Weights of a small image denoising model.
Model: 32-pixel images, widths [64, 128, 256].
Training: muon at rate 0.012, 40000 steps.
Data: 194171 training examples, 13.2 epochs.
Rows from block 2, named by matrix and row number. Rows with one number belong to one channel. Each number is 500 + 25 x the weight over its row's rms, rounded and kept within 0 to 999. All counts start at 0. Numbers have three digits each. After the name is the row's rms in percent of the matrix's.
# convs0: first 3x3 conv (model.mid.0.convs.0.weight, 256x256x3x3), inputs 153-161, a 3x3 kernel for each
# convs1: second 3x3 conv (model.mid.0.convs.1.weight, 256x256x3x3, transposed), outputs 153-161, a 3x3 kernel for each
convs0.20 100:463460493499547554469534528511494482488539502481481492514472488519542515503527488501526506510501498503510508497476482477519504453492514500489469471480467503464477487514494494498467484483514512547535479498480485472466479464495512533538491512507
convs1.20 099:454462497462455439496544498499484537519496519492432498516476483489463465485499524495494501481528523519503531481463490467493523532542567484521505518496540539486514532520490541544502464523532518509504495485524465466523519494487507462518495497516
convs0.21 097:488479494510510509494509452498547533525565531508513518554481494504489513481466494492500502495476476515526473498508522497490528538518544523477473500476454482492478508500505514527504494488499490488539445421504477465480489534514535523525512499487
convs1.21 085:511496495516486515486518494502501520495490532525497500514512522483512483490492493491515533503563529476518482485485470465480498469483487511519550527518534542541495485502529507512514487502467503555516494588567497562539514499473464507466505529514
convs0.22 099:505468464468462489502505505497546517476477497478502477534523498542534504508515471495503537505495504475518513470460507459495471443490465504546456501486511532540525481459486508453534525467506535494447518508477465456517506496498505518495499479496
convs1.22 106:475489497497498495500497542458500489532480472517478490591550493506490454463457443495461491470484473476463477551505501507511507508526562482486520492490530486497496417489506463478489517482482561501466588544503474473494518492457522549486542538507
convs0.23 100:488494487475490517507501499498505487511536456480460488504484476457509479482466469489497527498506510496476470481495500557493469502469463487462495485444477513521510532517482586531454485484508491553533457498489490468491459483476489489467517543561
convs1.23 102:527512529529531522492507486470494494442466518494461490465506475488472477521465463468469473464529475443469471522468494556523510553510518547535504466484472495494505488509559566536528509492492472491501461520525478478497455475493489468496526502500
convs0.24 110:487468515486461537512530518462494468483505485500494516494490492488479515496485486489463466499450489475474483466487488501509513479510516520532499525512508512518498489497528493539501486469489466461452468537447482457430471429522440325495521526522
convs1.24 131:469483481453471476498470455476509486510487492501508512475533512504543517475525501532537520513550525531553507486483494496510519490501506500472492498499490505505519525518499518503511459461472510508488487477466516478468505488491524547497511529494
convs0.25 099:482504474490515524510544535504484513573573497505556508494518507486502468510530529502465507513482492553462440475456463555513477515534514496486485464490439485518449496517539512542514505556547511479467541511481539536490488505523510519532487526509
convs1.25 093:512468461497500458472491487500506515488522497507463489531515477487456521516498463496496484474470500480448461516550509549494473514502525497474476498502504496481474460452461503474503517489508517481520491454514491439515481507509508515520528539534
convs0.26 092:509511493494469477486465463473490455477465438481453440534518466538525483519510505495468484489455515485516508493507519479529515479488491543524522510481524496497531482537500508516509466532498504486494495515501518501535534520447505455426499467470
convs1.26 085:501526516486506503498542510551528501538531513508538500498497456500514461497486467503533496485569478501509500498507498492475513491512510462519537479526524478500443506504490521533503503507517495530488503498526514528536460511507495467456502464468
convs0.27 101:479503502499510507496511507462497498462508517466520489470498487496495507502482493508511498512496501526554490524502487479495496500508488491531484525506511548509510525537477466466559501488540506466522527512588494498549489497485508562486472499462
convs1.27 091:500498551464518540481556566484516544485484550504490508507509504481496543532497477506482468501531485508497480485444454485422481495463457516481507479470493477467511493501529481492504496481487517496495466497496492561497466485480498465479491498514
convs0.28 100:505481477514433507479492480512450523499518530500566494502600494545476483541463503489477508483539502528537522513440487487469483491488513503494520524494533461505504497456468517510516505503489534469479494493498481522512501497511488522559499552530
convs1.28 113:476494512445479483487490543527549501510480508506495508529480511522510545465509488497472488481505514478557499494486488488471512492489533503522510508480487475525529507438473504459471502482519479495530495489520489545501518468503521464490481454504
convs0.29 100:474474502496505525479496483473517488531506496527508470490594504561494509505515516511525487515426487522474472451531481523555487486478491505494473478461492490512524473463493482490516490528507500516437483495501457525488496488503493535484513503479
convs1.29 098:494490468501521496511504487489494524520476500501542517527469461486458507484508492527492474484429497480519520495480478464480500541501498486528523524495492500512505500517500495470473484493464471463497475503479465552518547479473513483477494494488
convs0.30 103:502509476549520489528521519512482492482520509495515516476507510514569497517501496504491528516520496543484524517493506521497464511503530457491492505541508526524490539533481512519457512512487495455474463452500485484535476475442488500511483501474
convs1.30 108:470466464523507456499482486514533503503510508498517518490483532487455522443440467523515478540538473514484460503467474472467466492492481496480463490463485508521498489507535489506503480440463494497511500491526483483523503525468569544499521533473
convs0.31 099:488519506528528486483482472497474498515499486506485456502450446479417473478504566489439466446460545476536523491456501470465509455515502477489481485463478457509489505484488498516517516572480565475462527490494505507482504529526547593518514479465
convs1.31 101:516500504523513497503502512525488505520535521513519474490471516490569552511526478444472514460496471541536482484527495487490443495504479484484510473537520495527482504438516519488504490492459494473495475487462518500438522482501487429452499478485
convs0.32 103:501478496506513498491515507481507487472471484498488503521492487511523535510515525507487491494486510489469495498495520481492514464543514525535512540595504501511513511531536496469510515485500479490494489481495507480503510496509506438474507463489
convs1.32 112:493477484488441487460450528506489492483467517480477529469471492448485509474490494508537506513551524502489491513521499525516502508506515509488467500478442480474466488517523499514495501508509506517505522531521518526526507510504504527513496515506
convs0.33 100:508483500549586536510539525490492497469432477481480483508517495508527508494465501485461494524488479534479516500480492477476493512506511490477467497504498503492520501508484509435473530514491465528563511497475507456481522489445455458476456462473
convs1.33 096:508461480506439451492462476462448476546485495524573535502521492485471513468482482437463477518437475530534492490477514485479493534507498530501500526477515529532489496491499487524486505495478507496512506471489493492499510559524536590547511498517
convs0.34 098:458489468514513494527537564480495508518561492480496491489531511491505467520481479476481518450450508479479499522477484485487454497497519471502501532484517502506471489502496500509481479507512506528496493522518496543506483478498487526491502496463
convs1.34 097:476489499522549505491520546486496477526518480491498526487464508481454461502487486488465510460508526527533525488487468480526499545544524510485465472521522506508511490494487504528504497563549503468484523516495506514494526522533533476482505499487
convs0.35 101:469492508467539508474486522503536548531515548540491539496475488511533513463511484501481513512554486475479458478477493506483469505473516521470453541516468474478524509510527488513500482499524539502476486474494446466492484487506486454519526509548
convs1.35 102:527486492499491510534519531493477476465503514509521518488483517511548508505518517499489491458535494477562545507522491513493474507526507523451461512460483492493470489493513548531504505518530512540476533542456585544468511512502492483500493505520
convs0.36 098:520515526473469483506490497516529489498524471509480455539522521520503484496513499517520526544545510507496484510510502500527513512509467534507476530507489499549486488494478489512496488461455477472470485535523512561505494483493502494494504477474
convs1.36 098:521514510516514521499495496474435492487483492521513477484459477466439484501487509505485486493487472468463466493493487505510524513512529528526530521501530496466470494528492527520519517506543439453508466450508500482481519563514506511505473455505
convs0.37 101:527530493491520493485523487478531507514590562522562545509496485514488526484493516514513506511535519519515535480496513472492526498498503467465486467476489460506507534533489542552490489506467471463476455455454486480480491506500506519492506527491
convs1.37 103:495484472482526513512510504475503485455491495484517518512515480488520459498496495484512526471503533516521517502511481496495510508514513484452462488475501494525509503484500541511502509488481523507523518556504513514489504515528533523550557559541
convs0.38 099:524498500483527505492516548504508520517561522494526482499504490495483502490517508490501518502477504493478499509484516496536520497527530507523505507571489503490419484548531479580547480501504493536561518531529520512494479480500487452472513461435
convs1.38 089:483507490461511530494523519512480490512424481491503495498461504517482484505489521502514518493530517503543512493492471527498497519525511511501501498481527512496525513536502472493524468485502495476508525509507556546525522522505467425495480483503
convs0.39 100:442504514456473530486445471497538497475481483477469526490503549487494511483482496466555531502545522510513497462456488492477538492500494479546491500499512491501524514512537484490542506477483473467481478491488453515525514496482487503508481490512
convs1.39 097:480508492484524485499557565487487519512551471494509504520559500478525531517492488491497526530500516491513510463465487497543534488503494495511516514468493506512504498477468519459502496513481514542533504496499468499515477517525488527534527535508
convs0.40 102:501503488500488498499533513474493510455473487470455507471517500498473452493497470474456495497439432473471426461477485426521527478479494469473456458495461464479470492530520480525549477475496477485451507577529499507484502528551504499519477496495
convs1.40 111:491476493519513490505491493492515516480521491495506477518537578481517572494496516486518500553457494534502477502519530491517530466498533494483460523473461483523506528522528535483497517490529512487487500463476487474502483506480516522485513486465
convs0.41 096:489522482528500465516515489482521503462547531561507532511512534473505516468495489456467535479502545512483535501497518457521514501496511484454506438458494484490490520528519514522474493493478490528542510527540472524585496527484484533442510528469
convs1.41 094:499473537536477553522483521486484485493506551494496506548485508528492510483451501496500485487497512454511545505489483504477522536571571504513505560494524552546527540497450578467466514504494449466495480488489491495511487484496514511477490461479
convs0.42 101:498435463480496475486490494462467477478460526473473495507478495511560501478510489492493482487501507490506528513480471493455495505503529527501496521491484510485515509459475485503522502511507485471510501504509486469517526465455514461499503486513
convs1.42 119:452491489483483471505495487460466538500481512477461525597533463541474488513500517476474512480503531495494493511513508509531512510517525500486530493506512486489472484489513480463488492472482510526496516522518459484529477491481526548503518538479
convs0.43 098:514499508507493545498518517486572524498526521503587530498529509502501531510498491478542534488518540518504502543510541511504513477502479481492503471455501513524515489481475503505508502508529506484529504498533509512499479487475501447489487528504
convs1.43 092:496452469511481476450460503492476493478466476461438492441501500425473481464430424511505481512491516464466495492514518502538541519531520522474496501488508497523516473477471516507493505528534503445512450495499470525516493488503526561526528569541
convs0.44 098:495500487510444492527474494480494538504505516489498489480506482494449524529475502477476507471465481493445479505516498497538516514488483537525466503526456489501476490502485510490502524494460498496481453467508551540518489484454478474475475499484
convs1.44 099:524511486506531517493476513473469485479474481457525491504559534502530500454494548522504505505524545484534491495528529505513512481458480513508481511497459495501476491476472525456512534512494466510516459554515496514519500518496498506539527500517
convs0.45 097:509503517480531515494564542513484510540529496479491486495531478505528530487507460493474520512489512484514510518524496498569526467483523483479503493518544459526502501470531507530512497469487489491531501527512528511504471470491483483479500494482
convs1.45 097:504559514490528499502536500501497483499484464482515481535490504471463473499469469517500469496522481495503458467479506475472523526509519485505495478497484489499499447441503474505519483517520451507537479471527483497519493481494489492486459508491
convs0.46 100:499484502462457489453456461503460477504500470496495485487500516501536531513518523485508495479586527519526528488475500515491521524504492511519481512536508513508507525490494522521489518502495500510523481507515489530512477484471474478507480496516
convs1.46 094:546556507513531508510509501523508524537509538525522486511515505482489519469503509465462488483476481481494486507451497500451495517493481537517513508485519514487537484491469503484472500485473484519504503506516487497500516506505476442494511496504
convs0.47 100:495475524505457480511490479505517512542571581481487525485502500496500493459497470516503501470497497514499501522527532504458513499515513483545517523525492504516541486504490472481477497487500522516516477506523515519495514501552497504510514503494
convs1.47 094:469509473520486443483490504434442455436430439494482454511480485485503484490499490486464455462470474497511484505517525493528551511497517474477491478469471452439480468486513480519542470492479488492505517524493486545493439496515476508502467495504
convs0.48 104:506488518525471480492496479488490512487481477465456482479499488488506515484478489507517476534518483508502506509492510490459502502475514507511476517504510480470489499505496492484480459468472490496519500508486470484453527503495498476452487481515
convs1.48 116:511496466475506481497514523499478491492480464521503520478525522458504492482555517502535511466501482453520507544501520530518497510508474481493515481483501500494469517516495524545538543537535499506477507537492517499499461512495533574508523520484
convs0.49 101:521496500481445470496493493512476462488491416498487461510444525481483512488473505493537505486562487502527523536510488498534443531478479483523517488543503487515506493501475482554493504547501509507502511551530526524490523504460530502498559540511
convs1.49 106:511498513477496536499500536536512490503524505501491496556542479549523482503500494494506538503500519467499524505515506548561484509518494518527533544525518516486463519498495510505479491483453541502521488491531485488503494514478531482494532488507
convs0.50 102:515557517482535533476509517478487495462499512492520509479491460506510551473511477486524503503506549472474497497512499502507498506500518513510477487495534465466500478509511486483548460494472476493513489480499502499483504493472486502482478478522
convs1.50 107:469480514502501499492494494535521531501495490490478489485510499467460429502494493508505505474509477480462484497513523482488452479482481457508494491531512496507515509511507494555508503522539510471466533454434492467473471476486502570530500537532
convs0.51 098:529518522512483478518489496487541503515526511497463482479541491477481488506523513520532503492488493511445445486509518531524494506514492546513507533449507533439506503500521500509508527500489488481500424450500470483474532505532496481531493522544
convs1.51 086:542498478524507484508499512526523515510526507484461480469475435522525468510494476525485508507474530492528534509492508533557524522470449497495467489493444460497478458495518480475529475523525521539480502580538497516511502474484488473495517492506
convs0.52 099:496488510495504498518502514512484454485514461495453429470476519455488508492509529491474482472508476505516455531526449517508548480492505524513547486477489479515498501497503512440465536481511499474491488471513484508503508518499436460428490483436
convs1.52 103:455510496533547474513531477488460477563522480516525480463461446474520472502543566468486478482495487510527489511526527490512516506488502515499500508474528505495520499480507512501497512493509501500497497509491506515471494501508516535499478511497
convs0.53 098:533483497508479545501495499504496495505497467491503520476451516476484477507470494485512531492545484501486525539507511544464464502493475486515512517528449488470490503485493549504452497489492530480502533522410507463479438466463509545517508520477
convs1.53 097:509527501485490443502488479494503517537542561503485488515495511505533510486567519508491520541486490514467541499495486478463469478516511482487494480519497517514509502491519486486476471480520484481504502483473514525466476477491506460509508555534
convs0.54 102:502511517484465477506464481477503503465535536458485500521465476433397465498467510476492487490463476516470508476499507496516530500517514461496479482514523497504499511493449508478495534505487508493470513544510532525506511518534455483482502468491
convs1.54 106:455505508505512482501492507487490510510515530538522480483461468478474467504516528513523495463456496481482506505519511516517522514480481488519486506519511485463479461501497517493532551551541504466475458456460477464461522512529489489536485476509
convs0.55 102:510517498543529525507512494485483514513465461500461505477516505453520502439495464509563536489556545483507528506522502511481473495525505468507512484503551480483512507489516456459485497482480512507519524510495507469464510531542495497534499495508
convs1.55 099:505488467511514424469485468474510509495485506507483489509572568532573546498510523502538472547534529537500503494521512518522538497484514488457462477495515514508522539545508517485490494490474523519476522527469455451459487523514451544530467519507
convs0.56 098:521502513518501518587510489509500494501488509498507499506480489484490515505535546502508513524575551544576549476500512495526486505502498493482475506484490474463483508520511510513492521540515505522499485502528478473494487471505490465526521500539
convs1.56 092:505507502479511525493519483500497538506487546495512532484481525520516532523533504498494506505473497514497487491453501477426510518476507487519512482514521500531502498475496491439487514516507492504505479459497459475489496519508511535485508548495
convs0.57 103:485469505497490482560504474534482450547531469531512456506432451534480469498482433482499498504454493497478452489504489507523522488496500498496507514539541533507510508483520547542482504553525482491495482454459499492427483472483539476481514491488
convs1.57 102:542535527516530537493478509532548512469514544465472517551497489558503473584566475487499523513501558483466516471462474483440477508495497523483470500466445462507483532470487517478464484529489463489504471478484491490491483500487506556546500516506
convs0.58 098:507507522491473486479487466494504456528476489498482492484513507479497500466460513492502504498511536477486487504497497479504462507537496481413464531442461550506518508473471511479454478490466488537473505548534496474494479475469492464450470472491
convs1.58 089:510538520492515509501511537518529505522541503458506509500475499457428467502467479488494534483493484457482480501470449517443448512502472523490462539525486525548525468519474481548500473493472514543459482479462502500507495500492518499461533542492
convs0.59 099:494482515518472475538511476490485522510470493466449474488479483481530514496493523482466458501587494538558527490457505520525495500498496496499491493466495520501495508502507519549514497536515511485490509555504503510527484509485484477476486459449
convs1.59 096:465502475502523441526523483505520516510481469510522500489484494499490465486533505500483480500500529530533493482498491496518514521506506455507486450495500461491531465505492439446504503508550513513471480487473504502503516505480476453490516466484
convs0.60 097:454480507503509519485509532477493457488472448496435436541520509514498469535557488504530523516562464519502466481503509519487490510485483492476488486504491508508459494540523497551502466497499518504533508492531486450484486461498523487486526511486
convs1.60 093:470478507463491474513494495526512534551503523510517522488493476516482501509490463516497495550492478457475489476494517539521494492529521518475486518496547496491510510537504488510500490475482516517452508518473525547498505513489483536508503530522
convs0.61 103:468502487470544510466515529508556545500517546486468498492523491465571512472510509499549534520597539504545512512500496482504528500501534537560534588696545546625523483499529492435521495466488469517521493506503500491485497505507489489481489476485
convs1.61 101:479490504487474499504451487508469505493437507482498539486467514490442508492459512488484505471416523508457501496514524528532524522514533477443440450382437483467502487518532493512512495538510509514510515530522509514517478490509473499492487492503
convs0.62 101:496509498483539503501495497473483473497492508502535485529543545500479511491503506559521465529435502503486492469493482515516466515501493535530482530509496506478473492485492485494482482523526525524519536507533486526509491522514532461491521479492
convs1.62 113:507495497495459470504487537490524520498443511499512520499469470515495504473507497493488523442481497476490459569492511521525501531520509455457489480496490520520498485483469525453466521539519481516515464496520463488512519510480517516520463481492
convs0.63 097:470460479538514479516557496501469475535554503551566517471531487521544515494516488524521522497506539506524484529532509508489482517511511469473475498483498515505493520537485481489484513481492505464486513448460501511463527521529504519520503511505
convs1.63 088:535471478538499452502526510460445494466423455501490500474455528506461528490467483502504502520522518465486457543469469525477512497480498482521510482526555521543532540560523512506495493527530483493507530561527506545511507530485460484478477496505
convs0.64 098:490481500493520558504488498511479474501461500470492514491492528522525497499568499466525519505494549507495502495507532530456538542471433495479507526496551510512499503498469530481512500478493538540515486496505515506450488518538504516513503518565
convs1.64 094:533533508457517539471516534453487513476512495489494490511481491467499514502501464538504465487481490447484514493503463523502488536508499511509474480534520484501527568534445541524442564542476524476479482436463415425500526529518510526516512506521
convs0.65 099:435430444489508521541535521493497468458501483451489480468481505489523566500495485467490522508524496508470446516514514514493524518489495476490506507502477500492492512482478488490479476465441527548544492507552455467474492477483560545516543493465
convs1.65 090:501487519510522507543523467526525514517513520515492511484461463468488489511491474528499487467476492491525513455474491514488512507475508542513510511483525546504500479475492500479519520498532417464495440503487474495505513543540512551545491502488
convs0.66 098:475474518485543519512499486513520491506503503484524527486509498470464453500489493522549497541506505495485519467536507503531498497509523497516505497485487502487476496524468496500480493492485482541535495492538483457504453449474430527498486557529
convs1.66 091:472482515488483554488486517464443480472462491504442497510494477556491487528532471487496505494502498481449509499507498504526482485501507471509495490511497490537499477533511534511501479505506522515532498490535493537548480450484498497520492521514
convs0.67 101:492549502480488468498503476479496519492506553493489502448490496482498522475518507486478501495522491520523537513495514488504526480500506515477505475480514495522485503508496514445495549485511508547528508561542492499529488501488514536460488496456
convs1.67 094:513471483506500534479435499491478495475486498506502496494510520531504478507501501487518487465506445504480471464504505501497447481499471515525483499561518498566501500527521529540565499500498507486475480516486467471501505491496506537504508507517
convs0.68 100:574522520488477517523553514493527506573628534518557508508486469512456493493510542529467482561463540522529510492479530500507542488475527490481492500535490493461444499501514488547529473515520495514500556506524545554478517530498507495503523511535
convs1.68 097:485482492486486478516483468496475484508445497514515528482503504465507511525449483473455510463463497485451478457549520522522537486512520528508488531461473468448483509482500504512497494524516501486482493476467487469510479472518480479489499477497
convs0.69 101:523503521506509489491512475472482484490458472532492441510466478488504524506490499442459504470478463487487474479454493459531513512518483498509486493475462490492486503472480465503489499533511505466486505523491505514498495502493512474495493494517
convs1.69 107:477491468474500537478529566541525497567580489484464529489497502476511522499512492539523495526510528470515515517476512482467475501487495454436494504509508499510521448474484514522548540527551507483513480481454485529490528490499513525500500500533
convs0.70 098:526511517498490460486484512499520511476460493507494460528504498501447492519475511489512513500512523513513490502494514512506539476505494488508494492463492501495511507492505523517524520525507491498493525545535500525499487474481468456477486495499
convs1.70 089:476516475502506483509485512524505480520522514527494533513534494515556515464480485497490496511527481514515481502513508478513521514485492535520528505496536513524506506501501515503469504501472486498491479508489496495505542501502499546494511554514
convs0.71 098:499498491491499489462442496500484516479486527521517481515531497487492506496528549512519487516539489487508486478523492507508501515531483520508514491496523498530523495498497486492473484498498494498508496496478506502512483504464491507509510510503
convs1.71 095:519529510511479491477451500492521521506534512526501451485440468499487494486479507485506468491458472485488530505508493510515470544466485498511519479517496480461489489511529486493487464466499487511484490510465480514498474502495472489511489461500
convs0.72 100:486497435497554475491517497472466466466484469456450450524498486501538509485518509508514490524474472511493494505487480523515482500490505524512526489486505466488513521471470501441441499474487538535542518511556504557590501506495479506516495491487
convs1.72 104:478465487522468466481468450494513503488459478507505485486493505475509543498547539491498506523489486537481507494481474474458486494494531486463460470460467457482481520513504508528534496484477482464475494470504477486501490480500487469476509496507
convs0.73 100:481493469476478448502541477442463549473479492513510475497488453449495503490474486500500496507487498481491499535502518517513485517486473509493512524517498468477487507500518447488493497491486472495526485479501527508469483501477496532479460503493
convs1.73 097:549505527519457480525485482496480497477479521510505515474477484496462452489454471477518499477498503459484501490491497514505488517478479523514507533508525493488490499539532493482534536517561470473472454460472505476497479488486447481493496524524
convs0.74 098:499509510542526538488496501447500516491500502470449483499491510505539532503505499461515528502511505531504503549479519517497498483483476465461494514480489484480485496513532486506526473511516499515453492498489489470521485495519483463468461463496
convs1.74 097:446479473470479498491494500483495517495533496489502501490517483487494529480505536484509494476484497489536535498541548485498487492480521487503519510498503518496439479514542525467520527554505491496500499510506509479504505536543499486528487495475
convs0.75 103:478545559456505472466471508509533525516486476503519474517531480500490514515504524495464519540505511530461488463471518473479538506485530517490487511460481496489508521475543545494517482498500486513472485538537508471508503483497502506515496469482
convs1.75 114:521489470499521485451484460477494482497466486481491504504483460525487472517475514481474526492482491515463499516498487555498499488497560515484494532490477541525477500503519541495479478493482496498495506442497545481504513498478482468504438461501
convs0.76 098:503497497508495451516497465514505457483527487504485509464531516446547492503526495486513475470547541468492526497498475508534484529511496495487456486484495484533496503517503508528528478484512470488505453503520467489540497433470558449452536497452
convs1.76 091:504513524507511549471491567515540544530474478495511531490488492521502499492511494528516532473486504481469513459488499454479481479491468470461517534492514515511512488467498515470482540503491489557502509548539508539542526513458515546444462529506
convs0.77 097:506501479509546515497503519482505508477449504523475503522552538526437546504423475472533514523494504494488485507513526526511531502523522480492474521507492518504501527525495524552552523542512487564523446480490477467475553494464520519501522512506
convs1.77 094:506514507474484474507463514503504514482512527462492545485517498478496559518478516501518512515554514478511497476493504491431466491465497528494490554527506500497525524464492507451485493446473548499501523505530452480520486507456469509476510501471
convs0.78 104:463457499483482464504476482510492480497515505493501490515504531487483491499526518538496517490473475467495480503511520513452468446479497491509528503545517491522518511485508504486501509501538487481516485514467441483479521512534522507511512509518
convs1.78 117:441497487488504500502500499489505501503512506485476495484465457471499472463468484514486489446446504478493510487507503513497500532504489464483528484475494500516503494508539515507525520498502490504502537519512506484506516532505544535542495494511
convs0.79 101:506458504461495526491510507470524533454475513499504538524523505502488520443473504480476494477466499487474473516540507514508547536522507490512480457505490474455517514507475526464463505480491511492473510498481466482523505515509466546558466492510
convs1.79 101:497469486485508456506552483486490487486518483466525482541492493530499487522474501511512484508503497519522466521523508487464527467499530526506475512487471518497521526493518507485454491523476508516557479509496462544476542534512497529531512507534
convs0.80 099:517534506523504474475464491505475481497558502488485497524449480525477488496524496466454516507493515471506466474501504468510482476513512492513508516483471500497488458464512519534521530536490513483504475490508492522493496464480497475484497497490
convs1.80 108:505519566475452507460472487486510532476502481510492486517512521491486502418443492484493512498478510507444522530546489516511476495466507505510499515501498513481503461495487458455500499455468512525517500492501534449514490488502502480505506497486
convs0.81 098:512497522495486502516536523537550504508529550516491493505542477513526482475505475524529515532516506464470480529485519503504499468505503530532492511480449477438463502510515502532510455485512475452527502469536584588580495461462470446505483486510
convs1.81 089:491506444484521503473500515518514513510488482483467459534521528532503485493502528502483490513516522554550502494496484481453504504547544529558514519531479515526537499533552473493483471515522445441450477526474489532495484527495487504487481467470
convs0.82 100:496485504469493466493516484522483467498454482499501490499493489509458506527488508486517543468480483513500480535482496500473495528530543464471466498505495484479517490466467501497468520506492480471480495488513517515521499513480496483459515478487
convs1.82 097:520465475508519552530560531467531500511493505531471509512539515514538458490506462494483506511473535490513553531528521550527510495513510531472469450439445477489470484528493493525508498506517554485502478501511494474491471493478507551525462502478
convs0.83 096:472504490451518517428459459507492510489490544475534561517490529486478487481472525490497507504477498500516492490513463524545492506509479513525503482472502484512522520500505528494487488520514485498511496458482492484473563550526471500550479476538
convs1.83 093:491464483500474484489499488497536534524472489472485503470493499507518505535562510485457510472486522455471499519548491487483508497496480484481478499500501494489481519529542514512525547538525487480502548495508473495503480478495471444465501469511
convs0.84 098:521480517516468463501507474477474520483534567510490540518540468506537454494538519471519497470512471472509489475483523495469502522477500500510532470508529458490537500471466490435462462458452512500487500506477474503502502489519504494468493474521
convs1.84 095:498480536497502470509513508454511524464490513516523486530480497537499488492524515503489502515499525528470501478529513454495492469492507435496538512480537522484445498522546490507498496488478486533498508520531525539519480491483501496510513515522
convs0.85 101:487515479495492511488543499498483467504605502496509490500477533463445459492486486507499537495481491487499494515440466485475432500493468491477474477520496484536524528526514486493534505523502491544500485501484504533485495515495504550524479499502
convs1.85 113:472487507497455493488485487502483470475490439507471500449486482417485498510453471483517519499502520497515486455468493540489546553492499498484484481495552515492488482479485515462462528535528478502466473527500499499462483487504476497515541494499
convs0.86 097:528500486504459457450475490471488509514542509541502488481493458473479493493500491490512485514528491499489526512493507510504500518517516505501497514521495503480478479507487499448479497498506470490477452493539501528514484504509510522499491502488
convs1.86 090:505526538520527515520512544460475484485513515502503527499469464517444447543467459502487499514464499474492507482517489501526464518474459511523491489427456523510495472504528491469489492465489481481512489507509516542512500492508506457486462474506
convs0.87 097:488509504494534487487498515506495502507475477524497491504503483491494493510493474480445474494448474502488502471465487482477482514507505496457475489497497498507498480458483498500479472488503470503505499445504497494483483497527489508530497517504
convs1.87 084:504528503507522519505486504511485478515475483509501482509520542513521523498516486489512535495491506484500501517476484501496487506522513475503496495523523493511516495512535506509545481511484487528495485568493526550503525543567522580528523562545
convs0.88 100:471469465536492496501517480516548568523467506500496517500491517457503487511501472543524515509490483487474500509555522517424494502479490495499502499493543537507476488533494484463507500498505488530492512537513535505455477500521516563507505566505
convs1.88 096:456469512466476508509483500520531535507519478503501481485492491463494491468458477539560453485537476477470496499512511473483505517484538479464466473481495464473471475499484449500474496474489520505449486478460461455483511471511488479507465490525
convs0.89 100:481460496512562550510509482498509509493523499518553550515544513477502471478537471498569544462527551484509544506513538518531560509493479516515508525559529512502488491540502480480481491517476510514531507531532493517488485470501456461486469490491
convs1.89 094:502516535480477463492496511476476501511482501453457492522513497490522511472512492485517510537484527505498477456488494443440518482496514523515534525513537513506505494511507482447463496478482536497498522518486520490486536483494515520504529528496
convs0.90 102:477469498448501537516564516483524476511536496487524496504468470534456499497515485523485480555498491505522500496495489504514509481510501472499490488506459476436463495492499515565522496538479471509511496494527520493482495487496488528542479520505
convs1.90 099:534532495524537525510451492496543503508530489502500523494499505498479523473525504465449504492454508516516524519479452508479493487509490493513500493443443518442488511504518533528490491514495506514517462488540514502524521502494491492480482534507
convs0.91 099:525510495524540498508490482529485498531571567472483477500511482504482541513537524538476447514475545516493493483491507480467487460498499461451466441469528499519500513465483547532483504499445506499442526560539485514468499485501467470513492505506
convs1.91 102:543513485486503458522470471519509521478462477505498470509468493505511472529533509519523493531545479534513468478478532511545557500489524518498502507527523480506501527491516482471511495524492499494526496459503536535502499455494499501502532527519
convs0.92 097:537522483536471496508505504466543496449549475529542504516525483527513477466478448512513518532525517507496501487501513443507498471516514492481495462506485474505494543520495518490488472477542475492480508458441541438421491553533498521508480497485
convs1.92 096:453488460482499446517489447499504494505471496530477492492527485504452457510495516473530485494527490467533488488503494502505449485521486497511508458551533481518505444508499493546508504487466491513512511546508495497482498437480485431506467462521
convs0.93 099:538535452517503507483515514538501489507556521486529493499540527535531500526512519486510512489512468493512507481483468496497469446485499509479472525545481507509498487502483474535520511548542526528513493432474549477477497470505508467484496489479
convs1.93 098:496487502539472495497497469505514522496494483484509507459482502516511475484476492472465498508543513484482504506505517518505486508506551509490491507497500515554522475495498498523524472481486547546473527552453507516451495489529492515519504511532
convs0.94 100:500493472441510491478518524468518525469528491429478478489491468499519459472540511485432437535450422532482485523506504508518529497508510482493495504475488486511522531503469547497495511506501508470507498503509532501495498517484454539540478484525
convs1.94 104:481547522488490506512466501496516528543511483506503485527468488564478461472476496476499476521502495521506490473482491514510507518524507499500476497499528516490501525484468535468421512466463521516553516490538502498469483537541425487516513501507
convs0.95 100:496475502478472506500512453505527479491565536498515526494507528501484504484496502503484491488448497475475481510490508473483491479511482472499463472482470464463460465469448467494460506523485488495495524551476521517498499509539509538484502510487
convs1.95 092:481462507501547520484504517517492514498509491504508484532466478523494463511545513492456455522506472518492507488508486488482485514514531513546522489495476516513522503517515503515529499485531487481499518484498489520526492498492477472483473444449
convs0.96 100:487480475511484494502526473486515499500515449485483472517505495483494517519534511484488485492496518526544527521481506484508511486507527480513497500500538505521538467484496503542511458456469529489526523531531515531480499470469491463484506465442
convs1.96 098:482477479523533514525521514523489500543470486474434496482518542494522557482496498479461486482466535498551546484459494445498516467509512511494494450505514482527529479530493494501496495496502479472467482450427490469449514516521529546525513532518
convs0.97 101:495488472523497514491452465488428480484487465504500493480487505508552510473502475512481498510538544480476515515494488497476529476494501517476505500554497493500494502491488478552507491488494491483516447448459471470478527502502515469457512495504
convs1.97 091:509549526497509505511506496508519518514515527553509511476415476484462482504505492483451485509481490510504494482480493499528524530554517491501524480477500501490487460459512464489498479495509457501504522509487537510503491507509509536519477512503
convs0.98 103:516513509498449529525520536501532513531576568534514516516481506468491505505498491463493510489497516478499491527502473519512495514507479502529473531537494505483492509496487500493553512510495497504505474469449485442467506526527493498489483456470
convs1.98 118:474477465476514481511508493475488498481514498474491496511525519495494475496536547492492476468508479527531498490528517507493481481493493497489487500489487509472491500516503494517508496479448500480508505479479518471474510492497477438467494457471